From a checkpoint of a small image classifier.
Model: 24-pixel images, arch resmlp, patch size [2, 2].
Training: normuon at rate 0.036, 15900 steps.
Rows from block 2, named by matrix and row number. Rows with one number belong to one neuron. Each number is 500 + 40 x the weight over its row's rms, rounded and kept within 0 to 999. All counts start at 0. Numbers have three digits each. After the name is the row's rms in percent of the matrix's.
# gate: MLP gate (model.blocks.2.mlp.gate.weight, 960x320), inputs 214-319
# fc1: MLP up (model.blocks.2.mlp.fc1.weight, 960x320), inputs 214-319
# fc2: MLP down (model.blocks.2.mlp.fc2.weight, 320x960, transposed), outputs 214-319
gate.615 106:565459500500500500500578423457456500537500519496458538460482432500534450485425470473551500500521456500500500458500442406536500396477443565500500582486585500514500500478480500485444530500596482485479500513429500554495500544500455500428500567480573500405593487500546561578503500500500531457444544540504500532500500476454
fc1.615 105:445544528500548457504500407528500500454500528500409522500500471460585481484421430500461486423561500500500500469433500482500553516582507477500563515482512468500500500500412610593485434500571500500500500500590454532579524500441500424500491553500466604500500460511490513551500467448497550500500534571500444516507449436558
fc2.615 099:471514428553418566500500462500527500545547500547504475523531463444462500420500515525522461500500500524500550549500500500500509599516439517429500394500511416517500506524482512500500500476536460401500524461535512500540500508528472469483565460480496417500519434459500512427468460585605502527509557535500500488500500454462
gate.616 105:536550481500500500500505531423575500500500500564524545500452493530470452486490529463480496500569479539466500462500635589455500526500514415433586464527489500500564489559562582457571429497500500556500500476519479579435502500491446565541500548492446370505500500500500462471565545550500500515547488500533500546500579500481
fc1.616 100:457480542500489563474500446584436500500500480500444479496482523467472517523460546570482500466442517479495461463493461446489498500475486553510543443404483482505436500500506457500500506491500528441515461515500499416500521463471523500500481452526499530500480500456484546549462572472529489500472534461467513439517500511495
fc2.616 089:500473525500476563500471522520531460475546500456540490500500500500417473500519500468500500435500500513384556500445500479458545451508591391441572510530500539500497435503500422500500464500531521491500446478500500500453500500480536412569484532473502481484500500500546508529468464471535542447400517581500500553521469498597
gate.618 108:500544500606531532573541398500520545516500513500499500500500633582500566501500500525450558500516549543494497461513540473446519452511500509541563384500517516446483424379518500472588496424523392508500500548442521399473500510527518474499423519513500500500500455463500500478567461500478449594515492561531431500553571483453
fc1.618 099:582500500470550556500531436500500500500465529523480510569465456442514485563526492461590614443518592401533500536500480439500500500377607506528435474489500463545438500500452519473555545500499572500500486504494449500500512500468495500500549500500500382519479500514550535561478500500521495516500538453476441498500500443575
fc2.618 096:500590507494506581438462560500596500500489448549552597460540436500558450500469500500556452513472438500551500500500484576500433500476545560467500534500500523500500497542430500480481458485529446465469525500541473500500495513526500508500500448500474500456413526546500467485520498540500500500500517535555500535474523500419
gate.619 091:560470585575529500485467500463569535436454532460500516500558500464508487529500475534500595500476516500500392500454532500500493527532500510515548500486500548518500536500506434503462475500465509500499491480430500500500500479492521451461500487527492632450500531447463483477456500506504472438516500500462477509561432512413
fc1.619 092:580529493461554566500484500555557554500511500469461567592502500500500484611500533492500439455500500444500500558520442547501500590500500500530526500500450501531440500500406500500516499500500500536540430430529400500462465531454466500466500500500402644491500576453500559500513500527500447500545551526462500500545500568406
fc2.619 089:434542439485524500500500511429500500500500511535545552463500500467511568513503491591556514566562477481522500466500442436500529500500500492470487500544500500588512434533515500436500501500538525461502543500476491504514467519526500500399457500431523500472554548462503500456538500455500431500500530554454500500495534513482
gate.620 107:428500487500500588538509526453447473520534500473460448515500490485500494516500500482493458528550450500450500495447500572500518478500620573411500556506458547554436543468500476409555537500500478468500551500500445562490416500500500487506500500448500577500463500557464500553511464559475500534479436500474459388500500500554
fc1.620 107:478500466512552525514453500494539465515438500546536483438566500460541500500504462500500471500500470480500500500546500500473462500500500500524500500562416500488447475527500500475434457500528500444552586642465500544500519528500581407440557500508500424442461500430517532544544565500552469500547549422453500498547500515452
fc2.620 116:500545504519538531462500515500500523471500500500500513583531500439500500500500562474551552500417553545452500482488496446503500508495500401554500449472513447554531500549498514500420500524484451522500463499500523509500441543500527532424404497549500509500608500548500475446509597515478521501484497500566431471510485449500
gate.621 107:584500510510417527451479508521559500517500500482465524500473519547500516537495422548500493500538500497598466500514434425500599500507435500521469478522443500515542565436500570401515500562421518500484500500500514447520483506464546500500532504550482500500456500485489500544522460549500462528583500529498542544513490500500
fc1.621 110:544547469500516498498535563545500490500520582521500544494461507475497418546604486432448500500477502500559500507500483524465464500488432434447467500500500569500459572439500500521560500500500502545489464469487460500500594500500481515501490447465476471538517500505500467500483500413452400573563519500530444400507506500500
fc2.621 119:524500582519462500500560500456506500496535500553525421525528500426540468500419514429500465468530485511500492500500500470558543498500540515535500549500500504500461499492496467486463540465500440500504447525500428500500500500569625464538500510500561580496500477461589500519577516500434491500500491601539557500512500529476
gate.622 103:544587474520467534500500547437567485461573554487500500500510584499540476445424500500506470521497500502532500460500461500500500444533452473500551456554418584500486521463548500500500575500500477529434500500401500508501461457470448431534520428443500519509415500477464473457490500500500512488500468440541512525548500500459
fc1.622 097:549473552436504446486436500488510484500553459558487534538439531500538500540500427533500462500500500418495500481561500563479490514518436558500590500500451535445500537528501475578500439524500500480463599443495548528483473500500500501500473500500474549500439483563500472492575500477500518573528522444410557500548445500500
fc2.622 084:430500459537465500500470466495500500488500505540467528500469500524500522519470500468451503500500528504539500500511500559500500523500487490500500462567500508550573500462473422455475531451429565451500500467381420566475547523656484500500467500480594472500465500529444500406538500526500500448500500500564446550523500500486
gate.623 095:456548500483513456481500463514528515474413410394510477529500431470500500500524552518512617511500500532538500500459471500518549510567497500427480500409472533440589427500500500500531500552469500500460463483460500460500536452500444486537500500525500443500500500417444568446417525589500500415500500516511500500500407537528
fc1.623 093:500540497442500477496500553408493391536500499441491481480503500650500534533500500500500538500500566571475500494500494476500524537558467505527546576500500461486498497562500484529465467500571496500517506571500509500500500506500500505500500619467497554500500466566449420500500475602463496507500469500500460452525517579427
fc2.623 114:500530537500553538507498500475461444486450503542500500500590477559609469461500444577444483564479531431476475500474434436442500500530478490492500530490488569500430500500500499499533423496500512500500500432500482490529492490427459534500578500463570458528472542477552460500500530412487500524492504486550451544469531517500
gate.624 094:471500500402503475540519500500500500500464500481500522490526500433426554498463485565416544532568500559578534404500484531500525394481500457566452574445535489528502500543435609500531500500475500437500471542540582431506500449500500500500509460460500500485466500534500464529433456500500500500500513538441477512434453549487
fc1.624 089:500513500522523500453503510500414500500500500432570510528500444454500500500500468500479416470500472549504500475500569535467446494508483484494547489497596478587500500484510500500534495536500469550520445439473519451500479500489530500538500487500491461424500531500519500571539544500582478421500500500537500616576593502500
fc2.624 111:450498511480467460500504435500500536500504500500548518457498575532500490569483478613393500509439513518517549500463500500500487472549474494506548580500447500506444453514500530469500481521452500450480448535500467500486523451500435500513477593500500500500447501519610447487500437535526500459453570500434552500463468489552
gate.625 100:427517500541500500500500407493535500467587563438470500517500500452500450500390500441479431496451529509466548554551537490500553500452479530522451498504536569537500514500500500457500586500482500500500459544406500530449500494500397445500574506488500500492434500500500496474439500500493500496531500500418500524500462564531
fc1.625 107:492500500413432514500605500466567481475500500508451500545446500500539453500432472476516500567483472500500581563535521552408470514500442411494421536500497522500495542484500510456500504500500585500557500500515484500437500451554453488500539514540520417536500549489547505440442533477606500482489543500468505500500537553524
fc2.625 089:500500500500500482533500422500500500528479500500503500533509500445500543500472476484544519478500452500546500500465500455500495452500430505555558520501425500525562500465433538434457500513543500535500467510459552438571542500411530503568400551446445488463500500506485439500479382538492500523500365500445565500472531500526
gate.626 097:542495486481467553535437500514471579464500500500500500500500464500500555478504475446524500500496565505537459549517500449469458569463453500454500485575500410492490500557500593472500472500511500500473500475409510438500520578538500513506500500542508456519510486463599500550389563481554557550519560443552500525549442500544
fc1.626 096:500496476513442475507445447429500467604461543536477524531500501577497507594502500550465498648500464583500500519458500459463382545445370500500479528554598549500495500500557500500446500500500500529500528500565463537523568565475434475475556565512520500617532517500456615415531500500500531442432500500452558500500498535492
fc2.626 098:500493500500530551459528539559547500446497547530423524500500515500506462435500414479487448511500563467542500490532464443505522500615500481500557570471500517503482439500500500477500500500516449500446451396565427426513515500568516500457458409500461486573431539500500500549500500500511488555597539520539500567461527547589
gate.627 103:535416500489439545500537470582500538536496489473529591479500473500467554525548518534500500535560500544515413532483500500499456609518493456512537435501533428500562500522500500475435469480500500500500500495438461428500500580469500500500445395500500500563490500426501500419500530470500574482446500583500521538530489522492
fc1.627 105:535473472585504558500464500500473500502487500471505524437606573500434516484605485529500500483462500500500460519500458453547564500448567500529556405452500519500417459428469523534543464491500561480500487569468513500460497435494476601406512483538557453559449482500467500500440540546511500454480515501483500538500456488528
fc2.627 108:500538546445500500481520500419435500414466500561562424500449439464534542528518510519487500496520500500500500458569500500563518500464548533497500456453410591548500565476434475440440500574454558500397519516500500466464446590500495464546504614495500480521540482519500399534494592529457530500500426500500497445500483487500
gate.628 098:477393559462500607500505472500418529500484498500483545500500467546526549566419548496623409487500459500500463500532505500489539417521500446500500428438564459459500500556500514521502500465460500455516456565436464500528443577500540500552585530500520557500429500532431500500578467566500517551500500500527437523473462423500
fc1.628 096:527524499500539462486559500517500504531514500457489468598534464460533582513500538500427519485500500480533517399500500477500500579473500500500450525468539432500550442568500526594513485520564500500486577479514542520500478500500449484503395439502500555500500523500523500528500524500537407497436446500543482399500542596500
fc2.628 117:503546544525419617550457500468500461440510571522500462545500530544500533500500518450642506555455408514407429503500500433539500477474511500500544559570469500431500502471485447466556545499525528527465466533506498500547516500530516494495502518484500483510493517516500551498500500418524523515500474441500507529494500475521
gate.629 105:500504500534459500500603500485500500500528529476441494453464500500445532536553523508542473500597519470500644468521544494500519556458474551500583549498483403500500509500428481500433560501495554500444482500536443500492482474517517479500483528451500387534426505503500500500417486512500542500444542503457552509500500500506
fc1.629 103:486475500513500511417500500574521551499500459458530520423500535500500433538477564547500479532500518499452500586461549574494477510464500548500571500536500422521589473501489471515500553509500485500429453471500480507500500500500448542500500500500500486594483500500545496465524499505486472500453494416520519499467530407500
fc2.629 081:553495488572492500500443475500450496420489526560433470457434500459559500500500454433500500500500500402500496430500500500500538500500526543500504471466450578514500544500500500524500500500524469469600500500500508559500500537475545460430426500402527537472424452500500483451582500500585486461521500599431468500500500534500
gate.630 095:500542500500500466500500521500513497514500506500578549371434500450471537500462500500408500517582451500488500500547475500419500507559556457469581560490500500353550499513552500544387462443426566500500569470462500420510500503500500443500500407538445574546455464503528553529470473500451500557500500534500458500561433464534
fc1.630 092:540500500443572500500500552500557500500500438538599563500538408479500569500487459475500500568562480426524500500500391451477500529500583500500591505455501500500500459485558497500434485436497478500500565533422553504497431571521500475500501547500409500524480447436403567500480519493430405537550528500500418500500398481568
fc2.630 121:443501500461500500509486500562431500461441562481489426620538487500555566493603500542473500467407509500500553500500488573554488466571500429458500458492500500463537550500458572477519500521525500471455520500491500466479509500431563541500447500512500506500526439506490526566573529511423480429500500500500536492448500497458
gate.631 098:500441500500546500505500500452525449447521467584529500520454500467474463500489471471451547539485532510482500500445500454500466454554533431516510500512426500500474500471494500423475500466506504500547513500545460500456534500565500500467500409458472537554460480500500393500518500540493512483537584467500487523500457495561
fc1.631 093:521500500434480505500500508531494500500500562473557515521500444500455518500464596446467500500474459490527557510554461500612500443504500500500416503520574477500500500557489424500480517407474538496499500432448580500500494550596500550546500565505589500519466516489440525535500510449500500462450491500500483500439559500500
fc2.631 099:500510514500500544529496500485547444437421500564500509459418500469536457440500388500500523558538443500500590501480500482515533500500454505472516443500516488471520500492518618500550500511500481500504512432585500500514545465484447575500558543500402500500517500500562500583475500500500534448533517557500497454500453369473
gate.632 104:429465468500528418501500506546469500500486437512500459520578500554479527500524495468500459540515467531572542500498454552541500528500539460500500500500500502563535544490467500500484463500453468500500441500535496500500354500500456547482500419544477504500500578500495492500454508548500475565508535530516522492560552469434
fc1.632 109:500452500500526524465500533523545520453446544426524506466431500500532482477500581546482515492467590474485473555536498486518473500541534551500405493456521548500500525497604562578594510500419525512509553471470500487484511554500500474523500474446488532498500567500500471523500500459454569514500465464479481528494421467493
fc2.632 110:500503450500500500500518477451499508524500500431525500427478489500500560529584480462500500500500449506613486460565497549500573502522480420595567459526520439464438500500431530436493508500535494508432500588455500500500441421506500503500500461500474508631500462572550500500458482442523524483580500435500468489458524570498
gate.633 097:507461468457498531541500484500500546423510548579497486484591500500500500500500437500415567497500538510491447491480421512538470446426579480571546458446521442500500468578567571500409462500513446463439439496423428500462420490500482500500458443540506511547500462492520443554481489532510564500500520473525489461500518469554
fc1.633 097:512500494471408520516562500555487550500500562566453442435581538454516469500561382546527500500488500507486536500536500500514518472500495500481618427528500515440511500500500500500531500500500468438500475480446521475490561585500546474514499500500500500467465500590500439476409469535514583449500500500553500482500421525500
fc2.633 115:553458530579500500500485598413535466500481528500492519500458500522538533635562589487500456468443555524505513509383504411532439500453451543497472500441594394488488540491538487483500451500549494421480541500500500555517585515461466537440516527500534500499527500511500500437500546500506500554518563477500471469491547492561
gate.634 099:517461500469500513500438500465500553519500500500500500500500500500537448500440500518409535500529500541500588500475533500500465500509600547510558469507500504475500470542500546457489467500504558539441456451524470500491500555489577460535596446415500500500594496500552500500500520532559500500538451487500391500500500529473
fc1.634 098:569510478500535466500470500511496558490456431458486399542500569521500472500500500500500484487571453527465543540526500401532541563450543501503500549499508472500500459575481495500586490500529523500431526500500536446500530569449500526540508416412500445500500500442500500550524500500500487500546614500500514500470531503451
fc2.634 105:500456500450481458485423448500564500501582500576496500482553500538424464569500511486497458456468398510442455500500610514452441500535500500473517500551496497500500553500500521424494559522500500530539526500492500447492516500557509491562609500417523559500532456500500487514573404453500500472549500557414480500500521546500
gate.635 094:500460477500468553500500500525560500417539500500433526438406500455500619460454500563500500500440500549500500595500495436528519502500450478578500456500500447570500435534500550500500500479482481560500500447500380471496500500500500489567524574481445386567448500500500481554536557480412500549445500469500500536500510482500
fc1.635 088:456489425500500479578469504500500500500438517457500500500483500528460549461447500487552524500500500500511484531500553500463500580469471456500450457500518346500407500462515569469586487500500472500464500476432500520526516548434548500500500500490500500500429459530500500435510500552500436509500500492500500555574500500500
fc2.635 101:457470558500483518465540500495500557453500462520444591500552500454526464578446500500519455500477500448568408471490559452512479504500536500500500544573500484567559524419550405486492561563516520531500438519485517444506393483504500500475500515500469452445500567465500500501500500484535464523500539500510524465500500530517
gate.636 095:497500455553522500500368500500540579638500471534508558476494500453419476514412433493478429500500500513500395482416472532459365477423500500439538466537524537507449553500527616495586445470414500527500472440538433537540524510468412457603500523500427478393545457571512500433500500514500500500500500505466515500574523525424
fc1.636 096:448525475461497445452408496500498500500525486403479500500505612416573500491500500477500523487500452452417419500500477565500500500583500538519518402593456431500472544527512500529500578500436500553553532529500542538510461435473535500500440503467534526529509500455490419455505506558514500462541480442591500596574572500472
fc2.636 114:480480588500577542500527543453500448486450501500500573536500574500469500502500472598520432500500488500522451417500543495500487500435541448521500504484531500584500500486421494444521500500555547452469500500589538498436498571444486550462509500448501500459514487500433500596515500497401471500461492500449389500500500512528
gate.637 097:580501500500500487410572505543466500480574442500459500402421500552500500485565443500551500500460551500571413537500519475480495508500478490480542493568468535500500488481529500486476500500500582539540500518500500591449353500500500500584550399500544426500500573533492486487500499508528537482476526500551500500500481500500
fc1.637 098:500500500500398549500500500500500470489480524500503528500431409500475433597500501500500441463500478500521484506461500550565500529491552500500562500500500511478515444492500540487532500500500477448500471500514447557500535490567443500594483407500500517500424541513468462500524478551429500475445431491500433500500500620500
fc2.637 106:521500500500430500580500500458472556504500550475520453396443500422486493460500461579494464452500445508455494500500500500500559563473531554500404500500500433500493500551500452479523455508539463520528538500451435500467553500500401500523500478490448486537500478500566500500542522500480468500500512435522561406479503500576
gate.638 097:533500500500469464576500436500503500500500540500497514456469435500421500491451500516442500500500515500571481471443500454586538500543500500513558526552500500518500419500527461492455463457491438500500448460480494474492491544500500495587548500530566523490500545433448569421484496448500542539533570514529481430498500545592
fc1.638 098:506438494500535494476601569500463500496490500475500458484513469500500502500463565544500518500557517521644518528550500462500500483570496500500432618500479557507431511523500526506581500472524500500573500412525463491500493500539411500500481449567500603500437490512466482597500500530447500500500500500363526536500491514500
fc2.638 094:459570492437514500500500514489470508500500504500500454458497494516441425534520499481464541500551500500500401451500493491434500516463553500500500494504567546381474507500537571541514500503480451508594497423459539500500485500492487439473526460500462489459505530450430500535559492563515518500542525430500397528447500500492
gate.639 095:391534500500515522480558582489598564583500500518500500500500545500450499440422547500500532426500532581496496481500486566465563500460456490526500388500500476500508380513500500523435500572544500575414519479500445424427523443481500500507500500443500467538500564508530510526423519500477455500520500524500500500564500461542
fc1.639 088:542445500539523528511500454508500396483500478422529479500478463497568517512522459500545500527500500500500500479578517500426526500500573500500459500500500500509500500472500500456531500500458500447536524447500500582589500500584500553500512565490459500441394428451577505471500597500491532561500555500389500500496525530500
fc2.639 108:454500612416443579474555526520500594500500500512433522566528496500379442451482473455558500528459500500559533540468465461493417560509457515500490530527419516500514400500527487500500527458500570558543500590534500449517434445408500500441481500524500510500485500476500500500517424500500462500476500507500498517474500500466
gate.640 101:456485569558598541479500500435500524415566498406498500452500468543500500508590597500479500500500500500509500520500500430422444448538500500500457519500555523520489492493500500500416421536500447539523500552522446513500500484500500503467500466500472444501405500509523574419556531500556500538540463515500528515500554500562
fc1.640 100:469466500455500545455500500489562500500455500459456480538500362505500464532500374467537500505500500464500500398559512599439585500474530485500500555500500428475459522500500479458604500500501558500498504531449500545500415479493500500500393441517531616500500566433545465424481480472587481500625532500549509418492500551439
fc2.640 100:541490500516500606523500493500460553579500487500500539550510500500500482484500560558528517515500500523599497444504397518458471474500467500435468434482457528500491483619539524528457459472413472446500500500500518540500500542500565500621483500553500487449463563506500528593500545500563443394412500473500500562474472500500
gate.641 097:529479453483534500500444531500532500500500500464486434477440479500507470431516505500585530481500479548463411467500500517500448528500449453479500599418500444500502530496481500500547516491500520500522462559500501480500500624569476468613559482516500483500455518464535462436439479500478540498459457500486549579500500500500
fc1.641 096:500501523500495579485489500496500500573480408528500500488500500566500500536405500500464482500551457531500481462493551526500528504459500455500460500464467470526427500500526497500500441546480525516588473449442463535500500579540448533473570504420500506526463500469503500586500500500580500455500486500500526541500417500468
fc2.641 093:506500500500492500483500524496472500436500500505419507607565500528500470500492500534500530454500557500563586500500500500449527412438568500531500432500500500550500570507435434500416538514435524502500500540500563500403500451508462526505484500603612441576548407482500453500472524498423500500583536455572464538529462548386
gate.642 096:500582471516499487483449451508500449482425500545511481536500500500584454444500500500382495419514485500500459550439536459500484425500500500600500500511466500500561455504430606549466500449532546500413417472500508500578500562500500454515542512461500500489500500500500399500486500480439442561532529541500514456554561448500
fc1.642 098:513514568500526531535500408500500427426524398500500506541500534499508500483468469586446481440432500500500560528530493493530549452519417451534500495458576553488500405509468500495560436546524525500531500500456422571531500500438500500512543599491500543500552500500500470480552556559430525484500478561500517451563519457446
fc2.642 105:500531540517520500511488561500500500528482523500471522543496462500500534439519415442581586404559425500493500500435489500500500493461540500472469500496427521477536500465543530438500526460475535516492500500494527479525469556571563482500467477536541459485432535466500453457525483500500442500456500418500539572500442529528
gate.643 099:509606500540500500439500500500477500490421450482500507540471500483500432489525584453431500450575487555541500432500503500538529500471440466500530500544457500412500533518491529445587485496500500387561500500500374497524550467562478513543481556520500575516545518438500500536500472557455550563451521565500500530500556441500
fc1.643 101:500436552554390524491500496526440535400500445500500500500547417485528532409500551452606500476486501502500563625520534505500453506486495500500494566481500500490477488415500518500389500449500500493474561515500479521521427500507531500442500510612528500500570527440458507500533494531500532488490500440500578500492500565534
fc2.643 084:500382500415553500536557500500613592500526500516530475500479564500522423534423423482500490502545431476463494482515559473500471519557525500461587467512492555455500517500540500502542500510463544467500513500457583550538516475503479486500468560573466421391507500500482544470432500500500482500545494597600573454574519549566
gate.644 097:442500569500500525500500564429500549441500498500500500500500500500532475502500572505554500495499500481582465500500500479500500403500500534429435500474410577500500469479573500479572453394442500530493454519500500499649537534534522580500500426575551500492453509500500554500481475470500492460389539500445436461505462468427
fc1.644 102:466520472482452528530532500500636545494471546461446500500500500398562445500500500500471458480515569523500526507479421500523468420485507477471464481500441524583536432500541471471526500478532438460500500453529500481452472544516500524463517458510518572530406500563500498442531500500510560541549462547444511500500516521500
fc2.644 096:500424500500512495470399495500500533501500441549542531484500469474581486517480482517579519479533546500500494433453476560427466430500490488500503500440500500450403500500491543529500473486500500530505464500500500500500500572523480503500454500500500541535535426526526500452557500500500461537433580522500594517500505500564
gate.645 096:466507500500500476427427494500485523539500500534500575487449496500453469585435455481500453415528558470508524547473423558500548544500411518428454500500431500441500500469593500542574454500476474528500446500451470475562533473484564500500500501500500500451517500401513478466550567601416500458500441422526423500500474500500
fc1.645 101:520528500500468539469532500476500500431500560496500569560471472536497555500394366513516438417567549487476500480500491583434504515500451511500500570479500500515500500500529500530519446498363455500530455500433441473449566545458500500521558545464540500500383500419442500500542500532457500500500500500455467489500487500456
fc2.645 103:500478492500500558562456500500537526542500576436500443583501461464554500440517500501547518504521510500387476500480500484549462451491500572555533500506436500500503441475441500497539526521518539577500500500500554568500515490500476461500500500439500486478446500500411536506493563548537500584471560558500503500473486473468
gate.646 104:539491519523455500543460516514579500581500500556512500500500497558462605516446500493593455496419500533449558572500480500461436484462500527511463522437526462500500500500500551500546577470517500500500460442481491486472500500500507500543492544573499500548496555500500459584465487500554522498500500531492500500523493500455
fc1.646 100:448500493500500524402486380550558461591599500511514569500392500465528525516480500500564500553563499487483500551483576483500487432500500432500484529500477427539436472500500500500541503500538540570514500500419500500500450423500500500563500500514563445418500533486500427500483500529500486430513500530538539500500490526445
fc2.646 078:489500500438469454545500398500500542500500500500529500420543530447500500503439500433508424500492497500411500500525518452500464500500500553412478537500472512500510500500500534485500425500500488500546500481406500500500385523533500500559468475500485505500461453595473510563500413500472500500500500500472500462525500442537
gate.647 100:500500500551500542542414524477534476500500500568500545537500500500500500500463450515534500370500576575500497500540540528453472472464498530518521449509519429500604500481500451500579488500499564552492499578500432439500428558412555500447583569448471491533476500458562473444468500500500473500458565466590500493381545540506
fc1.647 098:493438500500500500535500500565455473500546479500391501488500537521453475504500500500498467532445505563570477426500500452553478541560503477418516565539550511435446489520563514435500550500469434479500500525480561500500564559553469473527425481522484489500471550582476440487500500469500507500547435500500482523500470500500
fc2.647 092:500449500553546486537500500545519437500490500539500533500489558485500521448368500471500500484447500445449515500500448500500509479500472520542500500534466600471500517481468500397443486536500527477450555500500469503500500479489559509523498526484421444500500500443500500440454500500533511576495571500500521580512500500546
gate.648 107:500591428480462454538507551500500513531493529458504500481453494536432453457500571462500500510621467500557500500519524436470524500464463503515537499500500543500442543504533500533409500523527500505500500556500557502500500500488471408500479588574500548487500500500509431508550500540430500547427500500500490500490488445500
fc1.648 102:521500500577516497479500432505500493500500500376487500471468469560527448459407530626502537457500433500463517500545552504541500531463424500487538512500580457500483465515461500472500500529500532581500495500500570549508531500500449438504461499500451508560500432449479426500500498522428514540449460563500470498500459483518
fc2.648 092:575474548476500538512497462379500553487424541500509500500532500395500500542518483525508516500505500555433458473494500534482589403500437457500471574500469461539510500500489487500500524500495446500492496473500586500500500449500500593500500555500443500469500500574483450484460500502440559500463563460551465534578599538493
gate.649 098:488500540583540506416531433596455496500510516483387486551474516463452500550599489500450500477561500532536574534480460500500603500447453500500500542500583500545512444482551537500534500500502504487467567500548520538522479568555476463500500500500510500500448500419500424449481489500505555431500500490515467500500493500500
fc1.649 101:508557558520516558500555537598500543500401445465474504503502520534473434512500548543455431500500500473497500515451413549431559465515469476563510500546500500483481500500642467500500475500500477592500510500437574489476527556463500500466508570490588500500500500500489445459531459613420527464423575484449514424500500462474
fc2.649 114:509500446520548504529453529379500500552529495538483635517500485491525522491483430500567546487500464525478500557505528499479493500493474374468474592488488507602551491410500500548512464455500532464500500471401549560473500500528500477500509530506500483426516469489500500571438578506515415594500500465572500500500461503558
gate.650 098:561534500500470555425491500503472480535570500419449462500518450484496526558592501500449524545548500500535500455490452557506500535478483428475561465500416500479478551457500473500510464548470502529438559463447595520404528500493475405490577500479466455500500500500420423508412512497526499490453386474507507486446542521477
fc1.650 107:559500465424479500500500540500477547537467553420471424500508500454466446519547500500419500500535573547500500500595530455522500560500500544500500441505585500510570502433500468468481427587500573531489552452463491554393500501480462493469549500500461423426503488500434467516500518459500468500432487500492621517461500568487
fc2.650 097:500535500457482547521521500561500438443457544533500503500489500539572423408500465465543550505500500490557500500500467516507500500500532500564500500513543500500444481554464449472570484573483554429455428617500588500500500415500526516500500500500527500500566522405500500494538550500466506469500500519580500582500532500500
gate.651 096:593476500471500500479472519492588500487514576590500536483500473541462463530455500448559475582539433480540500390450427415541500496432502500528500528482483593531441543518530449535480509401500497551477430414458500456440500500518588459560507549519433461500424487444487500443500500488500579534486574500457460500500500500500
fc1.651 096:500457453503500451450525547500468500500500512534436500422500422500535474533500482500541476569500437437483537500527455507500453500499454531500502590500423500503500511465500524523563528527500500500500494555500500500446461500427539500553511500500543500556541500438417437599500480500456500471475501542495470519468500396449
fc2.651 087:581556517520457500500482551480500538500483500476466500493568574500500534557508500450500572500474474500542489500482500531510500500454593500481524484536515483422553515500497500500500500528523451500500559546457559474496465496541519514485489447500421500500468505500500500500500500422535517500484485500596500522550474424500
gate.652 103:538505508500517500500437525437500533500500529553500539488500481448485439519564515463500470501500407601474500442476500414529516415500575530540500508564468487458602521500518501518500500500500480548487500521518520561505458449505536500556451499500502523544415521509439492500549509523532494459482499428420539433472541578513
fc1.652 101:493500530456462469541440500465500544478556491486500514514500525563500435500500500500564460500438500500405476488503500500500500434467525550523523500521465500516569527453372500500450518558459459486500452500513500500510500456500500438540449500475459501535500549500427500445575500504500500500483549465361566500500500547534
fc2.652 085:466500558506526510523560500455542500511486477543500452499500482529500530500506495500500482442570581553456598504564555539428500587500546500500500580500469406552500432500441573500513455456531514500500587446500473500500512500542496467500425524376500500436535500487418458435481449479480449487534527533515442500491549421507
gate.653 091:507463500525505500489446500500468509477579480499531547543491500489500606538423616465496500500500568523456524548554556521534500500512555558524461525510489500500523420500500548481512517541534532500520497500500560438500531548479460492437500553519406500539500500525514500502481499518503500539573436562460500500500500578500
fc1.653 092:489575513471500500523500500456500485495335563444500518446500448500558465600523422500558468500500500502500510555450468511500461472500500477494418460500475415500500561612556430500430494503411579463461460500551529542500524436500541500531440500448500500524497455464507500504514500438514458483434560453503593500558472522504
fc2.653 114:502500585543523464500469500469500516468500485560434500500452487500500571494500484538544468481586561551464500431556530494517500444550521527507495517500500532500496500500484529500457497500545500500539500560550461500500430481517496580468501451473541500419459460439500500475500500570501435566500444534500537517500546496453
gate.654 095:500407500559453515500459505484447469426502500424455505528500500500441476508474500468431452545500546441521537543500569541515541500551535459500527565527479456513516460500473462500500524504500500500465509517483490462500471500565500472536556570500509500493500421457500449600500496464557594500547500574520500500517489551500
fc1.654 105:415500456480462541500465552500478565509519403478473488500500491500497467500584487465486469639500500464500500548522500419484538533500470447460500557554476471500500481500452463500510500462486523529467517416467477464548558530585536467539448672500500465506482443447474465557514430500500530496463500510527525558500555453555
fc2.654 078:460484500500466500504524503500464443500527460530475500442500500515485500416500504572500428551473500559500456500377509515500482500500500507523500500500454500562471580546516500500530447498536537500500543456535500601585480500506562500388573453500500461529500501455500412489454511531394401500500500442476500447500433500431
gate.655 091:508500513553450507601469500575490559451484414514511437500546474500505508516577490544500428500500500558570500500527446500446500500502524548500545500519500497500533522539477486448500496500501423415537385556500467500418465500530437523554543405447500470500500560508500431560519506553566569454566528525500500500539500492500
fc1.655 096:500536500500590452500471525578441419473435545521500551441567449500558500500461500499514500500486447515495500453500481425405500503540500500500500533551552541500500438521468540566388516500557500467530426566536547470500407500554549426500493500500434565447439482445497500476500460501553561485502497424426589436508517500443
fc2.655 100:524431564575519485508432500500564602512424511521478497534460500500465500513528546526574500500439562512543508482470429449500457551557454500539427500500533551444545500607533433537500530500530543567490555474485500513500527521500506403500517500500507601500489500500443531500500500530560531446500537540469500475500555549570
gate.656 098:492500500435395558459463500500512507500500507510420500453537538485440500501499476500500537500519496442532581485500445513547464551554531478486632500511500500500476479500439524498500500462455441456500568551521483500579454500462550469500500419500464512439485521464565450480514417476477500451553500500500543464500496574563
fc1.656 107:498598500499468500500500524553500500496419541460508500524563534467501500585474490500500443504500491473576492500528466474511471500523511575447576500468453500540549491521446524500545493524500500500507536500520423463543451500420479580500528500500505477458494499509500500582572423439518533519500500492500500500471535511500
fc2.656 104:494500496523527560476536524405442467500554468500455576500500525437500612483499500475473505479500469500531491500537500500405500500490427500528494500497479547462500442489603501500500551500500585500500435469573479489471500500534479431473509500500484579512500515541506462575483469558468503479513481509500456464520500519483